config = dict(
    num_classes=2,
    patch_size=[4, 4],
    steps=27300,
    final_lr_fraction=0,
)
Rows from block 8, named by matrix and row number. Rows with one number belong to one attention dimension. Each number is 50 + 15 x the weight over its row's rms, rounded and kept within 0 to 99. All counts start at 0. After the name is the row's rms in percent of the matrix's.
# q: attention query, key and value (stacked) (model.blocks.8.attn.qkv.weight, 384x128, the q third), inputs 64-127
# k: attention query, key and value (stacked) (model.blocks.8.attn.qkv.weight, 384x128, the k third), inputs 64-127
q.0 085:42 42 69 33 38 36 64 56 33 41 61 78 71 64 64 39 34 34 60 30 54 32 35 27 64 25 50 66 51 69 81 71 45 58 52 33 74 25 33 47 65 40 67 56 46 68 61 65 47 40 23 49 32 42 33 53 66 50 60 60 57 25 46 37
k.0 073:58 59 58 55 43 64 35 34 51 22 65 24 67 39 46 68 70 30 62 26 46 44 50 78 68 56 62 76 53 65 36 77 56 34 37 72 50 71 61 74 70 62 65 29 46 61 50 32 66 24 60 50 56 22 35 36 67 36 37 60 44 53 67 46
q.1 116:18 25 38 66 32 35 59 17 46 53 49 26 57 64 54 54 24 53 37 43 50 51 38 53 69 71 46 43 39 54 27 30 74 27 63 52 24 61 65 36 75 59 56 51 27 54 31 40 59 35 62 59 33 46 46 28 38 68 51 44 45 35 65 31
k.1 131:61 61 29 63 46 26 62 44 76 55 39 62 66 60 61 22 13 37 48 43 54 45 39 22 56 56 54 60 44 53 66 66 76 14 52 47 42 30 50 53 42 42 57 62 35 65 41 38 63 64 27 24 52 65 56 37 29 64 64 54 86 31 58 64
q.2 083:31 63 69 55 32 51 72 42 71 77 42 30 72 58 71 31 33 37 48 35 59 30 39 66 62 36 46 42 29 25 57 61 46 76 50 32 39 69 68 56 28 46 37 34 54 56 52 52 43 67 53 32 41 70 70 65 67 69 25 54 50 32 43 31
k.2 076:39 73 72 32 52 31 43 40 67 43 59 40 31 62 74 75 60 64 63 36 61 70 66 45 77 57 33 58 69 32 41 54 29 52 70 58 59 29 26 57 27 70 31 63 66 61 49 67 34 59 28 66 30 54 66 36 34 29 26 26 44 36 55 45
q.3 089:63 31 36 66 51 32 49 52 40 29 32 70 44 38 35 69 28 68 45 29 52 65 52 40 56 57 53 27 37 29 44 59 26 30 54 58 34 31 47 62 56 31 41 52 61 31 76 32 47 36 54 44 42 65 66 31 64 42 61 47 36 64 69 24
k.3 086:68 30 50 58 47 60 50 61 53 62 41 67 27 49 53 33 28 31 58 45 27 19 72 40 70 65 51 29 41 49 76 49 88 54 75 42 62 38 77 57 32 46 68 71 58 34 32 40 34 42 48 60 62 56 45 57 28 67 70 64 39 39 77 46
q.4 083:49 61 57 33 32 62 44 57 34 25 57 58 45 55 25 52 45 59 49 56 61 49 65 28 45 69 79 64 62 79 52 41 66 21 56 52 34 61 55 34 55 56 61 52 37 54 34 39 69 51 65 61 42 69 73 42 25 46 34 71 37 55 73 65
k.4 086:30 35 28 36 35 56 67 54 61 60 49 48 29 43 78 26 45 27 63 53 64 40 66 48 28 71 75 69 34 50 48 31 69 37 66 49 49 60 55 27 44 69 44 51 44 39 47 25 39 34 58 43 67 68 36 50 45 34 47 38 65 28 38 37
q.5 100:37 55 28 42 72 47 35 70 28 65 41 72 58 34 75 53 50 43 67 53 34 46 29 66 57 69 48 61 48 33 37 74 49 60 71 37 75 65 46 63 42 44 34 43 61 36 44 50 44 33 50 19 45 67 58 68 77 32 37 61 65 36 70 71
k.5 091:47 62 57 38 41 65 57 77 34 31 72 48 51 30 31 57 64 63 42 55 34 53 54 49 69 35 59 40 56 27 43 61 50 85 60 47 34 38 61 35 54 63 42 31 72 58 85 36 34 60 42 55 56 21 28 35 41 45 66 48 28 66 26 46
q.6 092:34 58 58 52 59 51 54 36 77 29 32 39 58 69 56 71 21 46 59 40 71 72 72 53 43 67 57 69 30 53 54 44 70 56 64 64 56 30 35 66 52 30 91 63 33 70 33 55 67 30 32 66 45 43 32 46 40 50 71 73 51 40 43 50
k.6 096:38 48 55 55 45 38 45 34 60 56 34 68 62 68 78 31 43 29 66 46 53 43 52 30 64 38 48 42 60 34 75 70 61 23 81 81 61 32 34 70 60 68 78 69 38 36 38 61 66 33 21 37 69 69 38 34 62 36 37 38 53 58 60 40
q.7 098:75 79 70 66 30 48 50 76 36 78 57 38 67 29 37 30 56 55 49 40 21 49 28 46 60 39 37 51 48 44 48 64 23 78 56 52 72 40 63 54 49 58 59 46 50 55 62 46 53 59 46 59 58 42 64 49 74 36 37 33 24 56 26 60
k.7 096:38 35 48 35 38 79 55 49 47 60 48 33 52 28 40 76 63 54 43 35 48 65 38 67 54 57 50 45 53 39 44 35 30 70 23 44 41 51 40 55 69 30 38 62 70 25 76 85 40 33 71 76 44 51 57 34 58 56 55 49 35 52 24 33
q.8 161:27 32 63 59 55 44 78 33 61 40 49 39 41 83 32 49 21 56 31 32 73 48 63 41 56 55 29 37 63 34 33 29 68 49 45 67 38 44 49 69 53 39 70 60 34 37 60 44 51 31 69 74 50 73 35 29 26 51 58 45 42 57 65 39
k.8 165:64 51 56 68 46 35 55 44 64 36 24 66 52 52 70 17 14 44 54 52 54 36 61 45 48 65 74 34 50 60 59 61 81 15 62 53 58 20 38 48 42 54 76 52 36 50 21 22 41 65 34 42 59 63 66 57 35 62 53 71 80 47 76 68
q.9 084:24 57 32 54 70 44 71 23 40 59 69 71 56 39 23 59 53 47 48 22 75 61 74 37 63 48 51 25 56 49 44 46 40 60 60 46 17 60 51 50 44 61 68 36 30 44 54 24 58 55 50 45 75 40 28 67 59 33 53 34 35 51 63 23
k.9 081:45 34 58 66 53 21 57 47 58 71 21 59 44 59 72 15 42 57 36 68 53 50 68 31 53 60 35 48 34 57 83 65 42 26 54 58 43 37 28 56 24 69 67 74 39 41 33 58 62 28 54 42 53 62 69 48 53 75 71 54 63 67 81 81
q.10 091:65 51 23 60 67 31 35 78 42 30 70 53 39 48 49 39 72 56 73 75 51 33 28 59 50 69 35 72 55 34 73 67 58 67 28 39 60 48 62 34 43 44 43 20 56 27 37 73 31 37 77 34 50 52 28 66 78 67 33 58 67 45 50 57
k.10 088:49 33 60 29 42 61 52 49 38 38 80 28 67 31 34 73 81 46 60 31 70 54 39 76 42 59 60 69 40 38 36 67 24 63 44 32 43 45 37 31 51 43 33 37 53 62 47 56 43 51 75 54 50 44 28 45 40 59 45 62 52 74 55 62
q.11 105:75 67 55 62 57 51 48 44 31 75 64 46 28 57 59 46 78 53 71 66 37 38 30 68 46 36 40 51 44 69 70 67 33 62 43 23 50 51 23 67 44 69 26 40 36 52 41 54 57 67 35 58 54 43 65 78 48 48 54 59 55 45 35 66
k.11 107:34 51 55 38 40 56 47 47 32 64 47 45 65 23 55 67 69 45 61 44 46 79 54 53 31 51 43 69 64 60 40 41 17 89 51 53 66 72 31 47 43 49 30 32 60 36 68 48 50 40 68 75 24 17 40 43 80 37 35 55 28 63 34 31
q.12 129:47 43 37 39 45 29 80 37 57 42 46 33 41 79 30 32 23 35 26 25 50 51 57 55 45 43 38 35 58 46 46 34 82 28 50 65 30 64 49 59 51 52 84 59 33 41 56 51 43 60 65 64 45 73 58 35 29 41 52 36 69 57 59 25
k.12 138:50 47 50 61 38 37 46 31 78 54 47 65 51 71 66 18 36 56 50 39 42 23 47 28 59 51 58 59 62 60 70 57 83 27 72 60 47 29 67 38 35 51 72 69 33 57 28 29 57 70 40 31 74 77 45 55 22 53 51 63 71 41 75 62
q.13 100:51 43 48 25 71 88 38 66 47 39 73 73 52 31 63 62 57 49 56 46 39 58 41 35 42 68 54 42 68 46 54 48 42 67 49 40 47 45 48 35 62 62 26 24 67 70 43 47 32 69 68 32 58 33 41 71 72 41 44 56 24 55 44 68
k.13 115:47 38 50 36 42 64 47 71 31 66 76 31 34 28 27 69 83 51 58 62 35 64 59 54 34 38 52 46 46 56 55 60 11 88 34 36 67 64 33 43 59 43 11 47 56 41 65 65 59 58 60 44 51 36 53 39 61 45 44 29 26 49 24 52
q.14 094:76 58 58 35 34 65 34 46 41 63 56 39 69 41 50 39 73 57 67 52 54 56 28 63 45 44 58 46 54 68 72 59 37 65 46 36 71 58 41 66 43 76 27 32 41 38 52 66 45 48 56 43 72 52 69 68 66 29 42 68 33 35 58 71
k.14 107:36 38 64 49 46 75 61 76 50 51 48 51 59 35 34 71 67 64 44 65 61 69 48 63 58 29 27 35 46 48 25 55 37 74 48 49 61 74 56 39 70 34 19 44 51 43 81 76 31 40 72 72 52 39 43 38 49 37 43 39 40 60 36 38
q.15 099:19 61 45 64 32 28 51 32 58 38 42 46 60 83 73 20 25 26 30 26 70 43 42 47 57 51 49 37 35 31 56 38 64 35 46 48 27 43 61 50 65 23 88 65 53 27 49 65 67 43 56 65 59 66 47 25 47 35 47 65 38 57 49 59
k.15 102:65 42 50 63 57 56 68 51 65 45 48 66 35 65 63 26 11 33 61 34 64 29 56 53 55 57 75 42 66 35 60 53 86 48 54 43 54 34 54 50 41 65 65 50 44 39 18 59 66 66 48 57 52 50 65 54 34 60 58 77 81 58 52 35
q.16 092:66 69 62 41 41 37 46 64 60 29 67 59 57 40 31 32 23 52 35 61 45 44 63 42 54 65 59 63 37 51 49 63 55 59 62 38 38 41 36 75 60 28 52 49 30 41 73 63 71 26 58 54 46 41 67 31 25 67 64 47 67 56 66 20
k.16 090:42 51 47 40 56 36 57 61 74 39 32 62 32 43 53 18 40 38 62 38 48 59 32 57 40 38 51 66 47 67 51 39 52 28 50 62 56 44 49 65 49 46 57 47 65 69 28 72 67 75 24 37 72 71 38 47 35 67 41 35 66 66 48 83
q.17 087:41 30 80 77 52 52 40 57 52 48 78 70 53 47 43 30 51 33 56 75 27 67 34 66 36 26 51 28 74 61 41 48 60 37 20 54 67 19 26 50 68 46 62 56 77 52 67 36 73 77 29 70 66 45 48 51 48 36 62 30 44 47 41 64
k.17 083:64 32 39 43 43 57 52 26 34 25 68 57 44 48 55 64 24 44 62 64 75 44 71 37 69 31 63 49 36 29 38 66 45 74 24 66 45 65 58 60 58 30 33 49 71 47 36 36 50 59 68 74 31 34 67 47 65 42 46 26 60 62 45 31
q.18 086:52 49 45 21 50 67 63 43 39 41 48 60 30 44 64 54 17 35 57 48 67 32 42 58 52 63 69 73 77 48 34 69 63 22 55 70 26 33 59 51 37 58 43 54 62 56 34 65 64 72 70 79 62 62 43 26 45 71 42 45 47 44 74 26
k.18 086:41 42 46 59 46 55 36 46 57 43 32 63 39 27 79 24 64 63 64 39 30 50 59 58 77 40 39 31 32 73 56 44 50 20 72 69 53 40 36 49 54 74 48 68 48 29 22 64 67 36 40 34 54 74 76 41 27 55 60 70 61 60 71 72
q.19 086:40 57 23 30 54 67 73 49 46 26 37 35 35 58 24 67 35 48 53 39 50 56 26 49 53 40 60 44 45 36 42 44 54 56 71 54 40 64 66 39 66 70 72 69 36 52 36 33 70 42 29 62 57 49 33 54 35 46 51 34 73 50 67 38
k.19 080:60 70 40 75 52 33 24 57 76 46 25 50 34 72 54 34 48 73 51 46 34 33 32 24 69 37 75 66 57 47 61 69 69 39 84 71 52 52 30 34 55 58 75 46 52 36 20 56 48 71 44 51 53 69 54 31 36 67 20 43 62 36 39 85
q.20 103:40 74 55 43 37 42 24 77 60 38 65 38 30 39 47 54 66 66 39 63 13 74 54 58 58 53 58 37 47 65 71 51 34 82 51 54 47 30 19 47 50 42 26 63 38 40 54 59 54 44 51 30 46 53 31 73 62 59 26 67 52 59 46 78
k.20 096:56 36 40 38 43 41 66 48 26 62 67 31 42 57 19 92 50 42 41 45 74 51 66 64 64 56 30 67 60 37 21 54 23 59 48 65 51 51 60 37 71 59 12 47 51 43 80 56 56 36 48 88 38 56 42 36 56 64 34 57 28 78 50 43
q.21 095:40 31 46 40 59 66 49 25 65 56 41 36 68 63 51 69 24 36 49 31 84 65 30 24 67 67 49 51 58 32 25 33 55 28 53 66 38 65 81 63 34 26 34 49 35 35 33 35 64 25 74 41 48 59 72 51 45 54 70 49 47 48 55 28
k.21 094:78 51 48 79 49 44 17 50 49 46 28 39 29 43 59 19 53 61 48 40 58 47 63 26 66 72 68 38 37 77 57 32 50 33 50 53 57 34 50 43 39 56 46 59 57 36 11 42 58 61 32 35 48 85 36 51 58 40 41 46 38 45 60 59
q.22 085:67 48 62 51 43 29 49 78 66 70 65 71 34 71 60 31 45 75 59 51 29 62 46 41 23 57 46 76 59 41 77 30 21 70 41 61 26 27 62 29 29 55 62 40 57 64 43 60 26 34 75 61 34 68 67 42 63 68 61 38 65 59 46 32
k.22 079:29 73 34 21 30 38 36 64 70 50 38 40 31 36 22 77 62 34 33 50 54 58 36 40 32 43 44 54 36 60 55 51 30 32 61 57 45 72 35 64 49 47 74 41 38 43 70 53 57 33 47 32 58 28 64 49 22 73 47 23 35 42 38 64
q.23 075:38 34 48 18 54 56 55 62 41 56 46 42 45 43 55 33 38 63 41 35 54 62 45 39 47 53 66 34 51 46 38 32 71 43 64 56 61 88 68 63 26 67 60 81 48 63 65 39 25 18 63 52 61 25 51 24 45 67 80 47 65 49 55 23
k.23 080:74 31 71 76 61 30 62 60 48 34 13 69 41 60 33 35 73 33 33 38 30 50 44 59 39 73 36 48 60 37 50 37 33 49 38 67 63 43 66 46 69 66 49 68 45 68 57 45 64 43 50 31 76 42 37 56 46 56 73 55 70 29 73 68
q.24 090:58 38 39 72 55 67 68 62 34 61 52 50 72 69 52 65 24 28 33 70 65 58 62 25 36 46 73 75 38 54 57 66 53 30 33 62 51 45 60 46 49 48 38 43 39 61 29 47 33 24 51 67 33 30 25 57 61 53 71 69 72 57 38 39
k.24 085:36 52 41 62 54 28 50 73 39 36 26 63 51 73 31 25 74 71 53 58 69 35 37 29 75 63 45 32 29 72 75 57 74 56 57 33 47 22 57 70 31 79 75 63 55 50 49 50 62 37 56 47 55 58 70 47 52 37 58 33 54 42 38 45
q.25 087:45 41 58 42 25 54 37 47 36 73 45 69 60 42 63 41 62 27 68 39 38 49 73 65 44 61 33 55 69 66 73 79 30 70 54 28 49 63 46 63 36 49 29 66 68 40 51 58 47 60 62 39 30 53 29 28 69 40 30 44 59 63 44 70
k.25 090:28 37 61 26 65 70 66 70 27 63 38 36 67 66 15 43 32 55 70 67 57 80 44 47 35 47 26 42 39 27 62 52 67 46 55 49 33 63 40 58 42 41 42 26 42 61 60 34 29 67 76 70 67 29 40 69 28 36 75 35 39 39 54 53
q.26 092:63 64 38 25 60 37 71 21 56 62 31 50 45 68 35 43 43 55 41 43 86 45 31 47 74 70 47 29 50 53 24 35 38 29 67 29 41 36 64 71 56 50 49 49 42 57 41 52 51 41 44 34 49 71 55 58 43 37 50 50 42 40 73 63
k.26 095:44 55 40 70 48 37 27 49 42 55 46 68 34 53 54 24 40 37 38 52 45 55 55 44 37 50 71 71 55 81 59 44 59 15 56 31 44 37 19 31 45 68 82 33 70 58 23 35 66 55 15 55 36 42 40 47 52 39 56 30 41 51 48 84
q.27 098:34 37 72 67 60 33 58 55 55 74 32 76 31 36 70 30 72 30 64 33 63 35 61 63 49 47 42 57 49 69 43 34 26 61 40 59 65 28 36 62 49 51 69 70 61 60 52 55 32 43 36 47 42 41 53 44 73 69 54 73 44 46 30 65
k.27 098:25 40 30 40 36 46 83 65 42 62 74 56 67 35 36 79 54 32 54 46 47 47 40 61 51 41 51 31 53 31 35 45 38 82 50 29 46 45 55 59 69 22 52 50 65 68 59 32 39 45 82 78 47 38 40 54 44 58 46 71 30 61 44 49
q.28 100:71 39 66 64 61 45 49 55 44 78 66 44 37 23 68 57 68 50 63 62 32 50 69 53 49 33 63 72 32 43 41 71 43 44 30 64 48 38 19 39 29 73 46 24 77 40 44 65 45 42 45 36 65 33 61 70 47 57 45 43 23 51 51 80
k.28 093:28 40 57 29 70 59 60 46 39 43 74 43 42 33 53 80 60 73 53 34 77 63 56 74 45 62 42 53 47 24 48 39 47 80 16 69 50 53 49 61 79 54 54 39 52 50 69 53 26 58 76 67 22 56 59 30 41 43 75 54 55 67 36 24
q.29 079:44 64 61 37 62 80 29 61 65 49 33 54 37 25 75 54 72 44 23 58 46 38 40 29 70 49 49 33 35 46 35 58 64 38 53 26 31 66 29 70 47 53 52 65 28 73 62 56 48 45 37 62 56 31 61 75 27 74 22 50 40 66 22 61
k.29 081:33 39 66 42 52 72 32 57 60 28 59 25 71 71 50 37 51 59 50 42 63 71 45 60 37 72 72 65 30 60 50 61 69 50 64 42 40 50 44 43 31 46 59 20 44 48 37 45 28 31 40 45 41 41 52 63 54 35 37 65 37 56 66 49
q.30 086:33 64 63 67 26 60 74 51 74 65 28 23 70 62 70 47 32 54 56 56 46 40 73 61 27 24 37 27 62 53 73 38 57 50 31 32 69 48 38 73 62 27 69 33 43 56 47 36 43 63 58 56 64 58 70 43 36 27 48 51 27 53 51 42
k.30 088:34 50 39 65 39 27 31 61 32 38 38 71 45 26 57 36 37 36 27 28 38 72 58 61 33 73 30 37 43 69 41 30 32 57 63 51 50 34 32 39 43 65 34 71 52 68 39 54 60 50 63 46 63 35 63 62 35 32 40 27 52 40 48 44
q.31 077:42 43 62 52 77 28 35 57 49 29 75 64 28 50 66 65 60 69 78 54 42 47 58 70 59 46 38 44 32 31 51 43 32 59 75 39 20 46 25 28 65 71 47 44 64 52 66 50 45 33 21 56 75 37 53 53 43 45 58 24 42 43 62 37
k.31 076:49 33 60 59 66 56 77 32 24 55 65 64 65 32 41 42 30 59 42 54 73 38 67 47 51 54 21 58 50 70 72 74 55 57 56 70 51 40 78 57 76 53 24 47 66 25 44 27 66 40 49 53 60 65 64 21 45 66 69 67 26 74 72 47
q.32 104:60 56 59 52 79 73 60 65 63 48 77 55 65 40 29 77 71 43 31 29 29 48 56 46 60 38 27 41 27 53 40 42 45 58 48 44 69 57 28 29 58 57 41 48 47 34 44 54 71 55 44 76 35 50 46 36 57 48 48 38 44 50 39 29
k.32 081:43 36 43 63 49 27 59 40 42 61 66 48 42 57 51 46 56 57 63 63 15 44 60 54 32 55 53 34 52 41 52 72 68 55 81 43 65 35 37 30 56 48 27 73 67 69 54 59 53 45 26 37 55 42 61 43 50 76 27 62 39 55 50 63
q.33 092:66 30 46 76 68 60 68 67 47 32 65 69 40 61 37 26 25 47 41 30 68 23 54 61 45 36 53 61 48 41 39 51 61 33 71 56 73 50 42 25 59 67 69 43 54 47 21 51 42 44 52 50 56 74 79 58 57 68 39 49 73 50 52 73
k.33 080:71 63 77 26 38 32 37 69 71 40 39 71 72 59 68 66 63 75 33 56 76 30 54 77 64 45 55 56 32 66 37 32 71 57 52 54 75 37 67 40 41 59 58 28 49 31 26 72 36 35 65 67 23 57 58 51 57 44 52 43 79 76 32 68
q.34 091:42 33 77 62 66 51 38 32 69 37 29 73 69 62 37 29 27 30 42 58 45 61 40 27 31 61 44 45 75 64 34 33 52 56 48 54 32 37 26 62 41 59 39 61 67 61 40 27 50 43 21 49 41 38 45 40 54 33 51 41 61 40 57 70
k.34 082:28 37 30 26 32 34 29 43 51 55 29 67 34 46 53 28 27 35 68 65 56 58 52 63 69 74 73 73 72 57 47 64 32 61 41 32 77 58 52 48 51 64 21 44 64 46 74 70 66 56 67 33 61 46 31 70 33 73 35 35 38 74 32 18
q.35 110:42 60 53 50 42 51 69 66 25 42 58 41 55 41 41 63 65 46 47 54 35 64 60 56 42 36 55 60 50 22 24 64 11 47 24 47 69 43 42 34 58 64 37 36 22 34 73 60 40 58 59 74 53 48 54 44 71 63 23 69 23 70 37 57
k.35 090:69 59 34 65 60 66 54 42 76 67 68 81 60 70 76 49 41 42 73 46 26 53 44 51 59 52 35 37 38 54 54 76 29 59 55 56 41 35 38 43 52 22 63 46 66 53 37 47 35 50 37 21 76 57 81 51 29 55 66 65 76 52 37 36
q.36 094:52 60 43 59 48 39 58 65 32 66 62 64 28 66 52 63 72 45 51 40 39 45 59 35 64 34 55 65 52 56 29 35 45 56 45 65 59 35 25 60 49 64 55 70 26 37 78 68 49 42 44 65 39 22 28 62 65 32 30 41 29 46 61 37
k.36 083:49 63 51 33 28 59 47 67 72 68 57 48 49 40 77 55 32 34 55 68 67 27 33 25 25 27 72 29 72 36 45 47 59 35 31 57 42 74 39 48 57 29 59 30 54 59 52 52 40 55 47 36 37 57 59 26 37 67 39 74 30 47 66 67
q.37 092:55 54 40 57 37 39 51 38 38 37 66 51 58 62 35 31 26 70 64 51 62 35 25 29 30 30 47 75 64 77 32 57 66 59 58 51 46 62 42 34 48 65 29 56 37 52 38 39 57 35 30 35 69 69 52 64 37 65 42 51 72 64 50 36
k.37 087:52 59 63 60 36 40 31 35 42 62 64 61 66 70 52 64 36 44 45 62 69 36 59 43 65 31 30 68 64 68 50 29 66 31 30 57 54 61 55 71 67 32 72 68 51 67 43 62 74 47 37 52 28 52 38 52 34 69 64 34 60 64 66 43
q.38 083:47 33 68 63 37 60 50 57 64 60 24 57 53 39 51 47 73 62 72 68 51 48 59 72 44 47 30 26 69 22 41 26 57 55 32 25 48 37 47 65 52 58 72 70 76 63 73 34 56 41 24 72 73 47 39 31 51 70 55 32 59 39 61 34
k.38 080:69 29 22 60 62 64 65 50 71 71 26 57 20 49 64 35 44 25 40 66 59 54 56 70 44 68 57 43 25 65 73 50 39 39 42 49 44 62 36 27 81 29 31 46 44 68 50 60 54 36 78 67 68 63 59 45 37 45 47 37 26 46 37 75
q.39 130:33 69 62 43 44 71 43 40 57 68 55 45 30 46 30 82 77 56 47 46 20 65 44 72 56 48 49 42 42 20 40 35 20 76 09 57 50 46 38 39 39 42 38 52 45 44 64 53 64 65 58 74 43 22 22 52 48 48 40 45 17 48 24 56
k.39 116:55 39 40 65 36 71 50 51 45 73 39 85 53 39 87 36 39 51 51 33 26 42 62 46 33 29 47 58 71 42 73 55 44 36 55 45 24 35 37 51 36 28 58 40 68 46 22 35 40 38 28 29 51 29 79 43 74 68 26 51 51 45 55 74
q.40 131:41 56 56 44 44 56 58 65 43 73 74 55 53 63 45 64 77 65 38 51 27 63 48 56 35 56 54 62 57 45 41 52 19 61 39 67 57 56 26 53 49 32 38 34 52 22 52 69 43 34 53 78 58 26 43 54 65 30 25 50 17 44 20 34
k.40 113:47 39 23 45 52 77 39 31 39 46 54 70 37 37 66 48 59 31 67 36 36 33 52 17 46 39 47 41 42 68 82 59 26 48 65 53 46 58 21 24 42 55 30 47 77 53 47 40 35 56 54 27 49 45 60 55 68 55 28 71 48 33 48 64
q.41 090:68 49 44 51 63 28 68 34 35 27 52 45 30 40 50 43 57 34 76 50 56 25 40 60 49 78 45 38 48 54 31 50 69 51 73 66 32 57 69 60 31 68 42 67 31 56 52 30 44 36 55 34 53 54 68 70 23 77 46 35 37 33 46 74
k.41 081:65 27 48 64 51 52 33 44 51 68 67 55 75 58 59 52 54 75 65 46 60 70 31 52 67 34 39 67 39 69 57 56 62 35 62 58 50 44 36 54 68 74 59 58 39 58 75 77 43 72 73 39 73 75 32 41 43 28 75 45 25 66 52 39
q.42 082:63 28 61 69 31 66 53 64 73 67 49 53 62 72 74 32 37 50 41 76 60 51 43 62 55 35 54 56 44 76 47 44 62 61 76 73 46 36 69 71 51 40 34 72 60 67 60 31 46 52 38 40 39 50 28 54 51 77 53 60 40 33 44 78
k.42 078:61 27 61 34 68 25 27 52 29 25 71 53 36 66 27 40 33 80 27 80 43 50 26 48 33 44 61 42 49 32 63 36 55 46 39 59 31 64 44 31 43 66 35 57 56 63 63 67 64 59 49 49 30 30 67 59 40 75 77 32 65 39 70 63
q.43 105:61 66 64 46 37 53 33 50 29 61 45 47 43 45 53 83 71 71 61 56 27 78 31 66 54 31 24 45 42 26 49 46 27 66 33 64 63 38 49 44 32 38 67 41 48 38 51 63 73 48 58 46 44 28 33 58 50 51 40 41 16 39 41 68
k.43 090:35 39 26 54 59 72 66 25 69 76 49 58 61 44 48 38 60 56 41 44 63 21 47 53 36 22 59 65 49 49 54 62 32 60 44 51 54 53 52 56 33 34 58 67 57 36 67 35 34 65 55 59 39 65 41 50 32 41 47 58 63 22 31 80
q.44 086:24 50 54 47 57 38 69 72 55 49 42 60 51 50 71 41 68 66 36 77 43 43 48 27 37 62 39 47 54 64 25 33 51 70 58 52 29 29 73 31 72 65 48 23 66 36 50 33 46 36 57 37 36 56 52 53 47 46 61 41 73 36 44 31
k.44 078:29 40 71 54 49 40 70 45 62 67 38 47 45 56 61 73 39 27 28 42 46 62 56 24 53 30 66 26 24 53 71 66 45 19 36 43 77 64 65 42 72 34 63 70 49 30 33 49 65 29 39 30 67 49 70 73 52 65 74 37 49 55 24 46
q.45 095:35 41 67 39 35 54 67 34 50 40 59 49 46 44 51 56 48 52 40 46 70 26 72 33 66 43 63 28 42 63 46 54 54 26 59 24 65 42 45 36 58 39 48 37 51 55 45 53 61 41 39 39 74 58 67 44 64 51 69 66 45 54 43 37
k.45 079:40 29 75 46 54 51 29 30 39 27 51 66 65 52 47 54 50 36 49 66 49 43 68 41 45 35 34 56 44 56 24 44 34 56 52 37 60 53 55 52 53 50 36 26 23 28 65 31 44 65 69 48 26 31 22 35 36 42 62 30 35 32 61 47
q.46 104:45 40 40 72 26 30 59 42 51 35 62 35 70 53 50 44 28 39 75 50 52 19 41 27 69 48 53 56 51 77 76 58 66 48 66 47 39 60 82 51 32 70 65 53 44 72 32 56 49 65 33 23 40 85 46 38 61 76 55 39 76 45 68 67
k.46 089:52 46 46 22 55 62 50 63 65 26 43 58 69 59 21 50 33 50 48 77 80 69 45 56 54 74 34 67 35 62 48 55 48 36 46 55 63 63 38 43 64 77 54 63 38 61 61 49 50 60 38 58 22 59 56 50 58 63 70 22 64 62 50 28
q.47 079:57 46 43 73 52 48 76 25 26 67 65 58 69 70 27 57 49 65 63 25 68 71 33 36 68 56 63 23 44 37 56 35 63 38 58 71 64 70 64 64 61 51 40 68 55 35 51 45 57 29 58 28 32 49 27 44 74 33 41 26 21 57 25 63
k.47 073:46 40 35 72 67 57 48 77 28 45 65 50 65 68 49 45 71 76 59 65 34 62 21 72 68 67 67 28 45 26 58 44 55 75 48 68 34 47 52 71 26 72 39 70 58 73 55 42 41 46 45 60 55 59 66 72 47 68 39 39 56 71 57 53
q.48 095:30 80 53 76 41 84 31 64 64 38 66 59 47 50 61 71 64 38 30 65 48 51 32 33 60 34 29 31 39 55 24 76 32 47 23 45 60 67 29 40 30 64 24 64 54 32 45 80 30 67 45 29 37 40 77 76 47 55 22 56 60 53 40 45
k.48 090:61 59 37 71 45 54 43 22 35 40 63 77 60 38 36 32 32 14 68 43 33 41 35 44 24 23 68 29 66 28 51 39 80 66 60 65 38 43 71 55 56 34 38 57 57 68 54 31 47 61 33 38 62 45 38 63 49 27 28 50 67 48 45 36
q.124 115:69 72 42 66 68 51 30 59 43 69 50 54 58 25 69 54 71 59 73 73 40 58 59 67 29 59 35 64 33 37 61 44 31 68 37 60 54 83 22 25 51 45 24 36 45 42 50 45 48 60 46 68 47 18 47 46 48 28 48 54 46 36 23 73
k.124 118:43 60 43 57 54 61 38 45 35 63 69 73 66 25 62 54 81 57 47 67 48 39 61 65 38 36 54 63 31 44 46 39 13 69 60 43 38 69 32 62 44 34 12 39 73 42 72 59 47 48 64 32 55 15 71 39 65 47 47 47 30 54 30 46
q.125 126:68 61 37 49 66 63 39 58 43 68 46 67 55 26 25 62 75 37 58 46 36 46 35 75 28 54 49 41 27 23 37 44 08 82 24 48 42 51 23 37 55 37 26 49 59 63 68 47 50 59 61 61 50 20 28 41 63 55 53 63 20 48 25 51
k.125 119:65 53 51 52 62 63 54 69 43 55 38 50 51 29 63 50 75 61 55 71 19 34 61 59 34 38 46 54 51 68 67 62 33 76 67 44 57 51 48 27 36 51 27 31 75 48 42 47 53 50 52 38 68 53 57 73 64 56 37 61 37 53 36 42
q.126 094:70 51 63 62 52 59 70 34 52 30 41 40 31 46 77 40 43 43 58 58 46 58 49 59 70 42 44 32 35 58 42 52 53 52 69 39 29 27 75 32 23 34 66 64 76 36 25 32 58 33 30 54 44 60 53 67 63 47 57 60 46 28 58 30
k.126 087:50 46 72 31 47 27 51 66 40 25 52 28 55 57 62 54 35 73 62 66 69 57 30 62 65 36 33 44 75 37 30 49 49 50 60 34 40 38 77 54 36 65 71 32 20 32 70 26 32 56 36 78 48 79 45 61 48 30 54 47 65 43 55 27